config.yaml
hop_length: 320
input: "log_mel"
vocab_size: 56
embed_dim: 256
encoder_mlp_ratio: 2
encoder_widths: [64, 128, 256]
text_encoder_width: 256
text_encoder_norm: "layernorm"
text_encoder_fused_qkv: false
steps: 10100
final_lr_fraction: 0
warmup_steps: 500
Rows from block 5 of the audio encoder of a small contrastive audio-text model, named by matrix and row number. Rows with one number belong to one neuron. Each number is 200 + 30 x the weight over its row's rms, rounded and kept within 0 to 999. All counts start at 0.
Before each neuron's rows are labels from the 100 clips, of 14848, where the neuron reaches its highest value: "peak in band" is the frequency band that holds the peak. Only what is clearly more common there than usual is listed. The data: synthesized solo parts of chorales (CocoChorales). In brackets: how many of the 100.
# fc1: MLP up (encoder.blocks.5.mlp.fc1.weight, 256x128), inputs 64-127
# fc2: MLP down (encoder.blocks.5.mlp.fc2.weight, 128x256, transposed), outputs 64-127

peak in band: 250 to 500 Hz (36)
fc1.72,232,192,153,245,244,190,186,200,207,177,191,179,209,214,175,194,179,223,242,189,178,218,161,244,227,234,222,196,215,205,268,207,206,198,162,179,166,188,191,144,192,184,269,213,218,244,257,201,180,184,192,238,193,181,202,141,184,132,185,220,222,224,217,202
fc2.72,171,229,243,183,219,192,223,216,114,236,249,151,190,169,183,257,175,196,157,139,178,197,202,171,239,166,189,139,171,238,131,221,208,215,236,253,252,198,201,218,176,202,127,169,191,175,196,209,186,236,207,195,198,218,200,210,158,212,216,221,181,178,171,209

peak in band: 4000 to 8000 Hz (100)
fc1.1,127,202,209,205,176,224,221,168,202,217,206,147,193,212,172,211,120,228,188,196,161,155,221,211,217,199,193,222,222,193,175,267,131,205,219,171,274,201,205,191,187,179,221,205,228,212,196,150,214,191,149,199,192,205,209,233,156,200,192,182,200,175,157,167
fc2.1,221,149,222,119,229,160,194,156,171,210,205,192,184,236,198,225,191,164,182,210,191,193,185,233,120,204,200,202,195,171,231,223,189,182,201,183,200,236,205,185,209,229,196,180,198,230,191,203,221,185,215,251,196,193,179,158,172,170,197,198,188,173,192,171

peak in band: 250 to 500 Hz (79)
fc1.15,217,214,209,216,142,185,228,191,196,176,217,233,193,200,148,195,227,200,263,176,189,169,243,182,214,215,192,137,207,177,164,225,214,185,222,227,153,201,190,181,221,218,186,228,197,230,199,215,162,197,197,193,178,186,177,171,208,172,173,150,178,216,195,221
fc2.15,212,223,254,120,188,222,193,194,138,237,169,201,199,210,233,179,217,179,229,229,163,209,123,219,240,222,165,173,206,192,170,211,211,228,199,181,169,258,190,249,225,216,188,204,188,244,189,182,181,202,184,151,152,178,227,212,210,214,184,269,182,192,198,210

peak in band: 250 to 500 Hz (93)
fc1.162,148,226,169,214,199,240,286,249,279,237,205,167,212,161,211,195,209,178,197,179,241,175,201,216,195,249,220,218,203,214,205,190,179,224,134,168,195,219,175,188,164,177,194,194,235,209,226,200,263,206,194,167,219,229,176,208,167,192,183,173,215,194,195,251
fc2.162,209,225,237,224,224,191,160,162,207,136,227,148,201,200,234,160,172,187,229,216,207,146,215,144,203,153,216,184,165,219,167,195,169,166,195,208,144,133,266,186,256,207,243,235,172,184,189,212,155,167,153,180,198,156,179,202,169,250,212,234,193,201,194,212

peak in band: 4000 to 8000 Hz (99)
fc1.182,189,249,212,209,178,251,210,170,201,188,274,190,177,233,195,160,210,190,215,252,166,169,237,221,234,282,177,197,190,182,220,220,145,180,187,192,222,153,182,214,185,145,164,239,163,220,167,188,161,148,155,216,216,215,201,202,182,206,223,181,175,217,131,196
fc2.182,189,200,201,205,213,200,261,227,257,197,188,202,230,184,214,206,164,227,169,161,187,195,197,164,157,256,209,206,147,195,191,194,201,216,158,170,228,171,208,222,166,183,184,199,239,230,185,248,233,218,192,174,222,190,216,206,147,200,131,206,200,204,184,238

peak in band: 0 to 250 Hz (98)
fc1.8,225,248,181,197,163,199,230,206,160,195,233,207,205,190,203,213,244,185,195,225,187,226,193,251,212,230,175,177,198,187,194,156,193,222,129,204,192,252,192,211,197,189,219,246,205,205,190,248,193,237,193,193,201,200,212,183,187,194,225,221,236,193,164,222
fc2.8,231,192,201,233,227,187,199,205,193,240,214,188,211,219,210,196,181,164,177,205,176,194,240,234,206,186,168,169,187,234,124,202,183,223,254,209,213,186,226,182,207,246,200,188,149,166,198,193,168,223,254,231,150,195,195,205,269,221,206,259,207,212,177,204

peak in band: 250 to 500 Hz (54); 0 to 250 Hz (46)
fc1.99,215,189,178,207,220,200,221,179,179,216,168,224,204,228,194,146,181,205,247,158,200,222,192,205,228,236,186,171,199,197,163,250,149,206,228,193,177,218,199,183,198,197,208,181,222,201,156,181,196,159,166,257,234,165,190,240,223,196,194,159,209,271,203,180
fc2.99,205,159,190,161,237,189,184,233,142,184,242,194,225,198,134,232,233,170,265,186,166,192,206,192,243,198,218,183,230,214,210,186,189,206,182,149,215,251,227,221,218,175,218,243,194,169,195,202,205,214,258,214,188,257,174,219,233,183,209,191,202,164,199,164

peak in band: 4000 to 8000 Hz (66)
fc1.62,174,169,194,214,210,235,207,214,191,221,200,177,186,226,151,208,132,239,174,221,187,226,230,195,237,185,202,187,197,172,167,239,190,217,238,201,229,186,183,195,174,230,204,195,235,190,205,194,131,152,218,221,219,252,187,208,169,193,192,168,184,212,186,193
fc2.62,170,162,135,214,211,174,225,152,194,259,187,233,169,241,237,166,190,200,226,221,172,148,195,223,173,201,230,236,195,147,212,220,181,215,189,182,148,196,225,207,172,230,187,211,193,227,161,167,196,177,188,240,142,218,168,230,186,188,199,196,187,197,200,132

peak in band: 1000 to 2000 Hz (77)
fc1.91,226,257,166,236,156,186,169,203,211,229,190,227,194,226,167,127,175,226,159,202,198,159,154,265,220,193,212,206,190,231,220,179,229,185,200,195,201,256,214,214,183,216,229,188,229,170,187,192,186,222,211,220,208,211,223,162,163,204,171,225,223,224,166,171
fc2.91,269,216,209,208,132,181,141,210,207,184,208,228,201,204,220,179,189,180,167,183,223,244,180,234,248,195,190,168,181,224,193,206,257,218,189,190,191,246,180,211,175,182,217,125,170,173,229,237,185,168,221,207,204,216,236,183,190,219,233,175,253,188,129,216

peak in band: 1000 to 2000 Hz (66); 250 to 500 Hz (30)
fc1.82,174,178,177,228,220,208,226,198,237,188,205,153,208,208,238,174,99,204,205,171,173,203,242,200,196,246,212,272,193,169,200,216,203,178,191,226,196,176,215,225,192,192,182,163,264,154,184,193,188,178,162,127,215,210,200,216,144,183,122,162,215,238,156,172
fc2.82,132,145,189,162,232,194,188,236,202,216,186,207,215,230,217,248,181,180,187,242,201,127,225,204,260,195,231,242,112,177,174,243,199,208,190,198,212,185,142,238,183,257,186,190,223,202,195,196,218,211,223,170,211,182,260,225,207,225,176,205,179,172,250,230

peak in band: 4000 to 8000 Hz (50)
fc1.119,166,166,168,252,169,239,257,178,231,161,198,132,191,191,168,191,201,221,228,166,141,226,208,170,204,193,170,188,193,151,202,237,152,221,219,218,224,203,190,202,208,205,208,154,312,197,234,215,168,197,163,175,225,215,204,242,192,182,161,189,195,220,163,124
fc2.119,222,219,199,222,187,113,214,158,225,202,190,208,224,309,219,239,217,239,208,192,225,190,240,213,216,174,216,241,173,200,189,212,239,191,176,171,220,143,182,220,215,216,208,167,198,233,175,227,216,235,164,229,188,210,238,169,217,227,216,186,208,161,185,187

peak in band: 1000 to 2000 Hz (55); 500 to 1000 Hz (41)
fc1.47,230,258,166,216,163,227,206,182,219,167,182,179,144,184,215,165,180,217,224,228,191,230,192,195,204,189,245,196,226,232,183,211,191,169,157,198,191,176,203,170,202,176,180,216,236,149,207,197,181,188,147,219,246,195,214,201,137,189,210,207,178,186,187,205
fc2.47,165,170,243,158,190,221,229,207,171,237,160,239,173,223,233,167,221,165,201,183,169,212,211,177,152,207,187,176,192,180,179,237,182,214,234,192,180,231,217,228,241,184,235,146,151,212,213,169,288,205,189,171,189,162,211,203,196,234,219,243,225,215,235,194

peak in band: 2000 to 4000 Hz (51)
fc1.73,186,222,178,220,211,223,260,197,222,190,181,174,204,281,199,224,179,202,206,220,171,204,238,249,221,206,189,217,201,198,247,211,172,190,164,184,238,263,179,181,221,174,268,212,249,208,188,149,198,209,196,203,200,152,208,190,187,172,218,209,190,193,154,205
fc2.73,188,220,191,163,184,146,220,233,159,248,218,220,156,200,212,235,213,220,196,208,197,222,216,230,130,178,214,136,227,225,200,160,192,236,162,187,228,186,211,243,176,183,201,233,183,164,168,206,191,184,201,179,195,210,211,194,215,203,212,227,150,168,204,200

peak in band: 2000 to 4000 Hz (65)
fc1.166,159,174,163,230,140,174,218,201,211,188,192,218,194,205,139,198,163,221,241,209,246,228,166,200,198,215,209,204,263,192,165,220,223,167,207,211,164,210,204,225,231,208,243,245,187,238,152,184,235,156,190,183,249,237,191,201,247,200,131,193,184,233,225,220
fc2.166,146,181,204,156,192,224,195,207,192,239,223,208,182,206,229,182,157,236,215,234,167,200,183,174,180,194,207,209,246,219,213,208,211,149,191,210,161,233,168,264,177,184,224,216,165,236,134,175,247,200,189,174,193,191,226,180,199,198,157,259,188,222,186,217

peak in band: 1000 to 2000 Hz (67)
fc1.94,262,188,178,198,157,191,245,167,203,202,188,216,134,190,187,176,208,226,234,216,169,183,219,200,180,215,223,179,243,203,234,197,219,202,147,227,132,261,179,149,229,172,163,192,201,182,225,141,183,195,169,223,274,206,201,187,192,138,198,190,176,235,195,193
fc2.94,211,185,225,221,198,207,149,186,194,221,157,204,177,237,201,145,175,186,199,180,229,172,189,196,133,199,170,176,208,227,185,201,186,184,242,125,212,201,232,218,244,193,224,203,157,234,209,165,275,237,209,182,148,211,187,256,205,232,184,205,219,247,222,216

peak in band: 1000 to 2000 Hz (100)
fc1.145,199,203,209,198,228,247,187,199,247,174,172,180,178,229,164,199,161,219,188,188,239,171,216,184,228,167,233,191,194,156,274,233,186,198,213,219,193,199,208,223,199,229,229,186,265,176,186,209,249,214,156,170,198,161,252,209,186,217,249,174,154,265,220,197
fc2.145,165,161,156,270,220,201,213,232,250,169,163,203,287,223,237,204,213,195,201,214,172,193,199,207,262,195,254,249,195,157,162,217,180,227,198,253,161,163,232,225,185,203,198,194,230,221,224,185,235,197,184,173,168,197,169,202,212,253,246,197,188,148,215,198

peak in band: 250 to 500 Hz (96)
fc1.10,192,234,231,264,201,195,269,171,210,212,215,251,197,210,188,163,172,217,254,263,215,247,200,167,212,259,210,226,189,163,201,168,160,159,145,200,200,148,195,157,257,233,229,199,193,166,184,196,223,131,174,215,192,225,121,197,149,208,192,219,240,173,196,151
fc2.10,230,218,182,193,179,200,205,194,149,183,157,243,219,205,248,134,196,154,204,170,219,188,153,184,129,173,199,195,156,221,208,220,186,234,210,186,223,259,209,189,204,234,191,190,229,209,212,186,234,210,250,221,144,211,192,189,210,273,203,228,205,232,237,194

peak in band: 4000 to 8000 Hz (70)
fc1.26,191,228,126,197,150,203,211,223,180,202,182,196,197,205,183,139,207,240,220,277,142,225,221,176,216,170,146,212,235,224,195,221,170,180,195,226,183,151,173,195,231,212,216,206,235,162,204,222,179,202,200,179,170,165,209,163,197,189,193,166,246,206,193,202
fc2.26,186,168,226,153,242,216,202,201,231,201,156,203,194,179,186,183,265,134,201,255,169,209,225,217,274,190,242,210,197,181,235,156,211,235,183,219,198,183,157,248,156,209,238,214,182,182,195,256,153,228,188,197,212,149,202,181,231,204,182,239,212,219,179,219

peak in band: 1000 to 2000 Hz (57); 250 to 500 Hz (43)
fc1.11,183,199,199,200,211,156,248,176,249,162,249,201,166,190,202,205,188,189,174,172,261,188,194,235,188,233,175,185,217,224,192,214,176,213,218,209,193,176,199,179,245,240,215,201,227,187,197,175,198,250,194,194,228,218,131,243,151,119,201,237,211,171,244,141
fc2.11,209,217,210,192,220,198,163,209,226,171,248,261,148,190,236,203,225,163,213,215,194,182,189,216,265,248,238,195,218,177,208,141,157,236,211,189,260,248,182,210,220,160,242,211,176,151,187,159,196,183,217,223,212,151,161,248,147,206,170,230,170,245,221,157

peak in band: 250 to 500 Hz (66)
fc1.43,178,183,168,214,195,174,160,230,247,163,247,179,160,267,201,165,230,213,216,220,159,196,188,280,229,223,173,191,238,207,207,191,212,188,166,216,195,182,235,220,205,147,229,228,223,230,221,168,188,207,184,230,181,200,177,180,186,203,216,213,214,276,175,191
fc2.43,168,173,186,210,229,209,207,206,204,175,157,207,233,148,199,214,169,147,189,195,264,176,213,151,216,197,204,209,158,196,225,194,206,241,223,157,274,190,180,160,170,244,196,155,225,202,201,194,209,224,252,185,196,223,186,267,204,207,160,171,198,222,228,230

peak in band: 4000 to 8000 Hz (100)
fc1.227,166,252,162,218,180,217,181,195,192,234,213,179,204,189,177,260,214,273,208,222,230,144,203,184,223,156,197,214,162,173,211,215,129,210,181,185,230,188,201,205,172,227,136,168,239,200,211,238,139,197,208,184,232,233,208,239,175,195,180,135,196,176,172,179
fc2.227,163,166,168,215,181,222,100,214,186,215,164,170,230,154,193,243,242,204,222,175,235,208,211,209,107,159,197,204,200,193,195,178,199,226,262,182,181,224,182,223,198,188,200,220,260,226,215,234,174,267,259,191,204,232,238,193,218,225,175,160,181,202,195,254

peak in band: 500 to 1000 Hz (46)
fc1.50,120,136,189,183,231,185,231,183,199,208,221,139,238,174,159,216,147,249,222,160,174,166,193,204,215,193,243,205,169,175,280,250,197,210,174,171,212,170,203,167,177,254,203,256,189,195,208,196,220,168,171,187,172,203,206,240,193,206,182,217,186,164,185,179
fc2.50,267,193,166,182,208,176,178,192,184,245,157,251,184,182,172,184,222,179,196,207,176,145,192,211,280,171,216,205,210,221,165,203,236,207,164,239,180,166,156,212,178,223,154,250,243,201,201,226,139,221,217,174,204,205,219,171,199,218,242,182,224,262,249,200

peak in band: 1000 to 2000 Hz (84)
fc1.68,205,229,218,193,212,243,246,163,247,246,208,155,185,178,197,210,131,258,161,199,193,206,166,198,224,185,206,197,163,182,223,246,208,177,223,222,209,190,189,259,244,244,160,145,242,203,183,196,259,129,183,154,230,181,211,202,200,197,157,226,177,192,202,210
fc2.68,231,189,126,236,250,182,152,200,242,148,216,197,199,272,203,216,222,151,178,202,197,138,194,224,221,170,226,231,188,224,222,212,210,168,195,201,167,187,215,178,227,203,232,170,179,198,241,167,145,194,236,220,151,212,172,193,223,232,256,205,197,186,232,192

peak in band: 1000 to 2000 Hz (99)
fc1.212,169,206,195,239,215,208,201,215,219,165,195,206,174,245,199,149,145,178,257,186,244,184,198,197,213,238,252,203,168,151,203,147,180,174,195,167,163,197,229,231,208,232,199,169,213,210,232,245,180,148,152,172,249,210,206,228,182,213,162,213,198,159,162,147
fc2.212,183,200,216,198,218,155,157,224,196,143,180,210,185,215,167,224,209,158,201,165,243,214,236,195,233,199,255,238,173,225,235,185,239,167,221,154,183,216,214,196,187,228,194,209,161,183,225,149,196,153,214,225,141,231,188,194,234,255,228,160,199,143,194,245

peak in band: 4000 to 8000 Hz (100)
fc1.222,137,273,207,202,206,231,236,161,204,233,248,195,171,188,153,165,164,235,214,221,186,179,226,209,188,219,236,212,200,217,220,217,169,208,220,196,190,142,211,199,174,181,130,205,203,157,185,198,160,163,140,174,220,205,111,227,153,222,238,185,170,199,212,195
fc2.222,231,218,174,177,214,194,195,247,211,212,246,199,207,177,210,219,195,235,116,203,216,170,155,166,150,178,205,212,199,186,199,237,201,144,235,240,205,185,221,171,165,208,172,199,194,201,210,168,191,208,224,231,210,236,163,181,208,164,181,166,201,217,222,194

peak in band: 0 to 250 Hz (94)
fc1.96,201,203,238,280,191,229,203,200,207,186,197,148,213,208,162,199,155,241,162,198,201,232,223,189,215,219,157,210,156,228,150,184,190,167,203,151,223,124,217,142,204,195,144,227,197,221,229,195,200,178,180,209,211,232,222,195,215,194,202,179,224,176,130,231
fc2.96,165,209,166,202,213,214,227,156,217,220,170,230,229,180,250,207,233,325,214,246,189,165,197,177,252,183,156,199,214,149,198,244,215,197,215,223,222,189,231,148,204,232,243,157,178,241,198,182,165,197,196,191,193,146,210,270,192,209,179,181,199,247,266,161

peak in band: 4000 to 8000 Hz (72)
fc1.148,185,253,194,287,134,247,240,188,253,206,205,196,214,189,237,219,192,225,226,226,148,167,159,192,237,237,204,192,180,211,166,161,155,180,174,217,161,187,246,223,185,169,187,183,184,181,223,208,223,164,130,201,246,205,172,176,139,203,213,204,156,206,175,206
fc2.148,214,220,227,181,195,201,190,134,211,190,178,236,211,158,240,208,197,174,160,144,158,222,214,183,288,191,170,199,206,164,205,163,218,176,212,239,226,167,246,200,173,205,194,231,237,185,181,239,179,189,210,229,211,234,198,149,181,228,175,168,213,196,182,239

peak in band: 250 to 500 Hz (82)
fc1.76,185,175,217,229,202,198,198,194,218,209,208,156,226,166,173,207,137,273,190,216,234,217,228,239,220,219,147,156,188,197,170,184,201,173,178,208,198,234,219,251,215,206,186,173,258,152,207,200,216,205,151,153,237,235,236,182,116,224,189,176,192,224,182,205
fc2.76,162,155,162,208,240,167,220,220,218,208,143,193,208,228,257,209,147,215,162,188,202,224,202,164,321,224,198,222,234,217,172,188,204,209,208,211,221,170,235,228,209,206,161,157,230,206,224,196,218,219,196,171,204,168,219,240,190,218,191,238,174,182,215,184

peak in band: 250 to 500 Hz (77)
fc1.149,171,166,202,180,202,163,242,155,196,185,221,181,210,161,207,186,152,205,234,259,184,216,234,168,230,205,203,252,199,208,164,208,194,224,218,187,255,201,194,194,206,234,196,177,219,224,167,178,224,195,153,246,205,252,140,180,163,188,197,204,215,225,198,161
fc2.149,230,241,207,252,179,195,212,200,235,163,217,178,168,172,225,205,216,227,231,272,170,182,212,196,267,223,255,170,186,171,206,222,173,242,217,180,197,193,191,182,180,189,243,223,204,179,205,164,167,145,206,178,149,151,188,233,172,244,145,199,194,236,241,167

peak in band: 500 to 1000 Hz (35); 250 to 500 Hz (31)
fc1.174,184,178,178,197,208,202,187,164,270,237,210,193,186,173,182,196,174,230,170,213,206,165,230,215,196,178,173,186,180,196,213,178,165,142,191,255,203,195,223,226,194,227,175,183,274,145,189,184,198,238,183,190,211,215,148,214,217,207,211,226,202,218,177,127
fc2.174,147,196,213,184,236,239,254,222,237,201,198,205,232,205,201,212,204,228,189,191,183,224,190,158,283,227,229,228,198,195,200,197,231,222,269,217,220,250,207,220,174,185,190,174,230,156,203,177,242,187,172,170,226,167,174,200,186,224,164,242,172,192,188,214

peak in band: 4000 to 8000 Hz (94)
fc1.33,163,181,224,230,195,216,204,185,210,208,181,193,240,144,222,150,222,192,191,259,191,214,171,176,192,218,250,138,173,214,160,216,181,183,175,211,159,222,196,211,215,194,165,251,206,126,220,132,209,175,178,183,186,220,229,173,223,178,196,201,129,188,242,196
fc2.33,205,186,156,196,179,207,198,181,245,163,246,209,141,219,156,231,200,229,193,149,159,185,210,213,128,169,229,241,193,214,207,143,200,255,221,185,239,213,191,205,194,178,228,158,179,228,206,237,188,182,209,235,181,207,166,202,165,190,198,180,295,217,167,164

peak in band: 4000 to 8000 Hz (99)
fc1.60,204,203,165,225,211,201,275,181,212,220,233,154,179,203,181,186,128,243,182,238,214,197,171,217,222,254,164,217,174,142,199,216,204,158,176,208,226,199,219,205,197,208,214,209,229,213,200,218,213,162,168,232,214,228,205,237,109,174,171,199,206,210,180,133
fc2.60,183,195,206,163,226,202,249,200,179,249,220,190,202,206,184,205,202,194,193,196,213,159,187,231,142,201,207,200,153,224,234,228,225,176,161,157,179,200,163,228,203,209,158,208,198,216,203,180,240,203,212,211,210,175,194,164,198,194,215,216,189,194,175,200

peak in band: 4000 to 8000 Hz (72)
fc1.59,180,218,188,184,181,199,245,215,189,224,233,178,176,184,201,216,217,175,243,201,173,160,194,226,218,190,162,234,213,209,186,249,162,212,230,254,189,146,152,129,254,204,150,160,191,218,204,163,224,173,217,220,202,205,151,149,166,185,246,193,237,210,215,221
fc2.59,238,186,233,196,220,177,217,207,192,192,129,209,203,212,171,223,172,203,175,170,165,239,241,229,255,209,182,218,153,224,194,159,248,178,212,213,235,188,161,220,176,200,193,229,195,211,207,172,173,243,212,192,186,156,200,136,183,233,172,252,250,195,183,231

peak in band: 0 to 250 Hz (72)
fc1.17,153,190,222,280,193,210,207,227,199,189,193,161,208,188,176,198,140,206,225,171,226,228,234,181,183,206,231,198,216,210,159,189,175,183,207,208,215,246,224,183,189,244,206,153,223,246,180,191,183,226,199,225,267,213,162,188,218,180,148,146,241,210,184,193
fc2.17,127,196,271,172,281,210,192,250,181,212,166,209,203,193,247,225,142,193,214,191,245,236,236,118,260,261,172,201,178,162,201,194,222,167,208,151,202,171,185,217,223,224,195,187,200,205,204,217,218,199,171,183,204,196,206,238,213,189,187,169,146,167,173,208

peak in band: 250 to 500 Hz (78)
fc1.207,200,165,248,178,199,197,240,142,189,210,198,173,192,176,199,159,160,206,187,228,218,224,194,214,208,199,142,180,198,225,190,193,183,202,226,228,208,181,244,216,241,260,195,198,272,164,205,209,212,249,123,247,232,203,170,239,196,203,176,227,214,176,233,173
fc2.207,183,220,185,158,160,233,192,211,266,200,186,202,195,207,180,227,232,165,206,214,145,203,178,189,232,256,236,190,200,175,233,185,182,240,193,129,216,255,185,240,176,159,193,203,225,195,227,208,211,129,237,207,211,214,173,195,208,182,153,210,175,237,189,195

peak in band: 250 to 500 Hz (63)
fc1.109,182,198,149,172,168,180,237,150,164,205,228,214,190,196,208,176,228,223,247,206,132,206,207,155,240,175,227,155,206,186,241,245,180,224,213,220,220,200,193,249,208,212,162,164,213,171,195,174,210,195,184,193,255,177,238,226,167,199,208,199,180,221,260,174
fc2.109,207,200,223,193,172,208,221,175,257,159,198,186,214,234,173,162,195,240,189,242,235,237,218,268,221,208,172,221,165,158,220,205,236,147,176,230,136,185,246,169,207,217,201,196,208,200,182,248,166,188,157,220,159,227,235,196,213,227,240,144,214,162,190,219

peak in band: 0 to 250 Hz (90)
fc1.0,183,198,234,211,191,191,253,197,172,184,192,149,172,169,181,235,246,195,248,232,188,209,159,195,187,198,201,174,183,211,150,211,238,191,188,230,144,185,226,175,179,226,167,160,220,169,283,208,185,172,163,180,232,228,241,159,192,190,153,237,177,235,165,230
fc2.0,171,208,251,174,221,205,215,180,170,247,206,210,166,190,226,258,166,204,193,166,186,240,194,157,269,217,202,210,201,182,218,154,234,200,175,132,182,220,166,224,212,186,165,213,239,199,188,181,223,190,145,196,186,163,208,230,195,211,219,159,197,129,203,158

peak in band: 2000 to 4000 Hz (93)
fc1.138,212,170,183,241,148,175,169,182,206,133,216,231,192,203,111,171,216,186,160,210,160,253,213,234,228,185,144,134,212,236,221,171,158,203,213,182,209,180,240,211,238,157,236,222,191,206,220,170,165,226,184,212,224,233,221,162,175,174,224,176,221,226,178,202
fc2.138,216,209,177,193,176,179,173,221,200,210,200,194,190,182,209,213,237,128,190,215,221,162,147,205,317,190,231,200,188,197,185,225,213,210,187,188,184,182,177,237,156,210,181,177,220,210,222,267,188,190,243,242,233,257,206,167,255,184,218,142,216,186,215,251

peak in band: 250 to 500 Hz (91)
fc1.214,219,211,206,225,232,128,218,200,227,203,186,167,182,219,226,194,211,198,233,208,221,194,165,192,194,223,174,217,205,229,203,151,160,176,223,240,201,176,197,158,198,189,210,230,202,189,225,247,245,239,159,200,216,236,185,211,165,138,169,188,241,188,200,190
fc2.214,161,147,221,142,202,178,217,176,179,207,205,215,201,206,198,207,161,173,215,247,118,187,199,248,119,187,184,230,194,205,166,265,207,220,178,215,221,183,205,211,202,272,195,209,214,180,159,185,172,158,160,207,232,144,216,159,139,207,222,212,166,144,198,173

peak in band: 250 to 500 Hz (99)
fc1.53,214,167,214,165,211,170,264,149,217,223,201,201,196,173,180,199,168,236,182,204,198,206,216,199,192,203,150,208,169,184,183,207,174,202,211,205,236,220,190,206,216,243,141,176,271,206,212,192,189,221,175,190,263,234,198,243,148,175,187,181,211,172,215,196
fc2.53,141,224,184,153,227,197,217,181,259,199,196,201,161,213,215,203,223,199,166,252,165,188,166,213,179,198,210,194,196,183,226,227,258,210,195,224,200,198,158,189,228,214,189,162,253,193,220,142,189,154,245,182,173,161,197,175,175,231,202,215,161,199,237,214