Weights of a small contrastive audio-text model: encoder norm rmsnorm.
Rows from block 2 of the text encoder of a small contrastive audio-text model, named by matrix and row number. Rows with one number belong to one neuron. Each number is 128 + 24 x the weight over its row's rms, rounded and kept within 0 to 255. All counts start at 0. Numbers have three digits each. After the name is the row's rms in percent of the matrix's.
After each neuron's rows are labels from the 100 texts, of 14848, where the neuron reaches its highest value: "fires on" is the input token at the peak. Only what is clearly more common there than usual is listed. The data: synthesized solo parts of chorales (CocoChorales). In brackets: how many of the 100, against the usual share in percent.
# fc1: MLP up (text_encoder.blocks.2.mlp.fc1.weight, 1536x256), inputs 52-103
# fc2: MLP down (text_encoder.blocks.2.mlp.fc2.weight, 256x1536, transposed), outputs 52-103

fc1.273 087:113130101146122106108126144088159090108136120160111170125103154119093109121089135135168172162137146115132129076137125151088139146117120151099114111110151122
fc2.273 109:130121116126112109134124122083143097124148117138106157141111136127105108086139130103186154136124114113149144105120137159083141096120154130107125140152115135
fires on: "f" (100 vs 2.5)

fc1.460 078:144109170117071120161126138098157139152139114104116131147101098087144108124133127127128097138115134146111143132091117110094149168147162169128075161126147151
fc2.460 076:113099105102098088120119132086137131134125114117092142136132086110122168114141162163145115151109109139119107130071128088084165146118137142125117125126122117
fires on: "4" (100 vs 6.1)

fc1.346 096:160111106148136108096117081110096135098123129115105136139125110128162121165163154146105140138164162128148120120135140113139136147129127136144134153071124136
fc2.346 093:164093143104148131107122099127123130104120143119083125126144106140147158174160199178130134157163156167134142164121115127121088127140140120105136139065105117
fires on: "4" (48 vs 6.1); "<end>" (29 vs 10.8); "5" (11 vs 3.7); "3" (7 vs 3.3)

fc1.673 097:162157162135105151117132121137131108141152172140163161125163154136122087121149114125129143118122121128168134155150142149111107112144196120094146162141091122
fc2.673 105:159144144097137135096127117141140092134168122137135139123151156144110099088116114124155119092127100116154134125144151152125113109164203138075144176170102155
fires on: "a" (99 vs 2.8)

fc1.412 107:102179088116171101111107169113179131090163143161113141154152111119152109095114094134137117131153117138153157127135109135114131170143145126126170150109117149
fc2.412 123:107155084129170116145121150111159124098178156156089130153138113167148101124105153106144128106165115140154154144148118112127126159145153146117166150091121146
fires on: "e4" (99 vs 1)

fc1.87 093:145155156149116120096161130136162083113150142187131128165099157131116116103127083133116150138143112087143125154093099173103134143105120147143105119145141111
fc2.87 116:136100152158116116095144146136151085121154128172117114140105162113100116123131098088132140123092100090145151148090114159115172133084099156137140160153137128
fires on: "double" (89 vs 0.2)

fc1.493 086:149095136146089126125136091137103095121140142166141150126100122135098131164105158151141126161147160078133114141131122088142150167098121155120111128143123096
fc2.493 079:145113106109103101116168122160099139118148078157126108114107110125115149147140171155149122140116127067140093141106124108127119152133111150147127150135138126
fires on: "double" (45 vs 0.2); "#" (34 vs 13.1); "g" (13 vs 2.5)

fc1.569 130:104140096164150146071090160104133109081183176159083176141132128130136071105106099129131142126169132138150203109162131139127132158121093139141157120093073152
fc2.569 140:093146083135176151093082164111165121087155148120112172117148135137139093102153133133092145118135125137111178147182159146111130159150115136166163104102102148
fires on: "e4" (92 vs 1); "e5" (7 vs 0.9)

fc1.568 087:119126097154121116117145167097135121113174104137149168114122147090108108077109126106140147103118127146143171110094139119131173157134140175114163124097063143
fc2.568 092:061147088145112120172098173133140123088180137138112133142149090091132110094121136100138132113173129161128138082122140145103135126122114148154130100134118154
fires on: "e4" (96 vs 1)

fc1.50 097:121118157123111138126173125120113079136119144147136151174114170152139122109117110128116143153132103104155130126144123142100172116136122131135139107108137100
fc2.50 104:154104133120098107143155106141124116162178127146141121178122144130133128100140092085155118119077095122135116095135123178098173058134129127097131095156095109
fires on: "f" (89 vs 2.5); "5" (11 vs 3.7)

fc1.268 102:102124105130128117128131111128120127147142125117118115150118113138149089142103127125104112124074100120119130139135094109127122142120161130115102197173167171
fc2.268 117:150120154117109124135135110152131095179120160154115090158112164133103117114124107129094138103093088103117132142105098114154119123106170146125106204196141167
fires on: "a" (93 vs 2.8); "3" (7 vs 3.3)

fc1.667 073:123146120101162109114151147154153136140163104128087134173105150107111098110121113123151122145113165133158134151116153145103113131142158134150117174173152127
fc2.667 096:121135110125116091135139126104146103136164137149090147155142142128108120105141123097149140128102101124131138129099149132126145133112136149128133199164115142
fires on: "a" (100 vs 2.8)

fc1.539 078:108146137114147114146124085134151138123141117101120122165093087133139105118136107153138146133110088136134137114168109129105109132139169118135116184146140147
fc2.539 078:144102169148114102141135095096145077158129170141096092176088148126093154138129132123141116138088091092127153140088106128128160074078155192115131143150135123
fires on: "f" (84 vs 2.5)

fc1.686 105:115118112140128092150146133134126108161117160161102150180098124098137131103098099095155132134142110077152151114145129143080145131119142155146129149155137095
fc2.686 106:118118139130117097169157107149127123130134173137106109180105105112153114134090074039132115119138127103175143115131135149125142118104127122160112116165147107
fires on: "f" (90 vs 2.5)

fc1.613 088:108135143098130123087166120108149142144139133134134160176100148129115151128130114088153128120148121130163134104158116144121203124153150124097150152120142109
fc2.613 087:119112132111134134126111108098133113123160155130117164134087145109113119105113107058138156125137162097162155112142147205133191098128123138147126124144152102
fires on: "f" (100 vs 2.5)

fc1.414 115:097133107144155146085081185106161109080145150143143135116147160126132135095079109127136138132181118120159190187115080111099136151144118146140166116105112117
fc2.414 120:115123114150151124100092177099164132084131146127119140140124140112126108115097153114126140114169125137148150176123110129104145155148097151158138105104156130
fires on: "e4" (49 vs 1); "<end>" (33 vs 10.8); "c5" (7 vs 1.2)

fc1.560 117:097139111157125103148164124144129149163132152135135141161146124130165128096116089083169130118111119114151147111133099137076122110126116117102126185146128094
fc2.560 126:091134108119142098127141119168150129113151152158116132164136153136145133135105088056155132134130116096177139099133117157131144111119095126143120134140121081
fires on: "f" (90 vs 2.5); "d" (10 vs 2.7)

fc1.504 110:136131151141116112128114129133126094152159158123126111126143112118139075136111122156123121108097089142133117152162075138132111145127157124126117183170157172
fc2.504 126:148125159135101111137130106135116095180141156141116120147111134128103118123110121143149137098105076137128120159121100116124125099111172152120102200182131163
fires on: "a" (100 vs 2.8)

fc1.197 088:130126117137138135130158102132115111175103140143157179151124146122106129116108079091162106118143127082176155134131137139094173155126158149107130176134137104
fc2.197 084:101120143124121127133171131145114080173153153160130124188128172130111127123106096065154128129123147089174155099132149124128163100085148147123123126164131090
fires on: "f" (100 vs 2.5)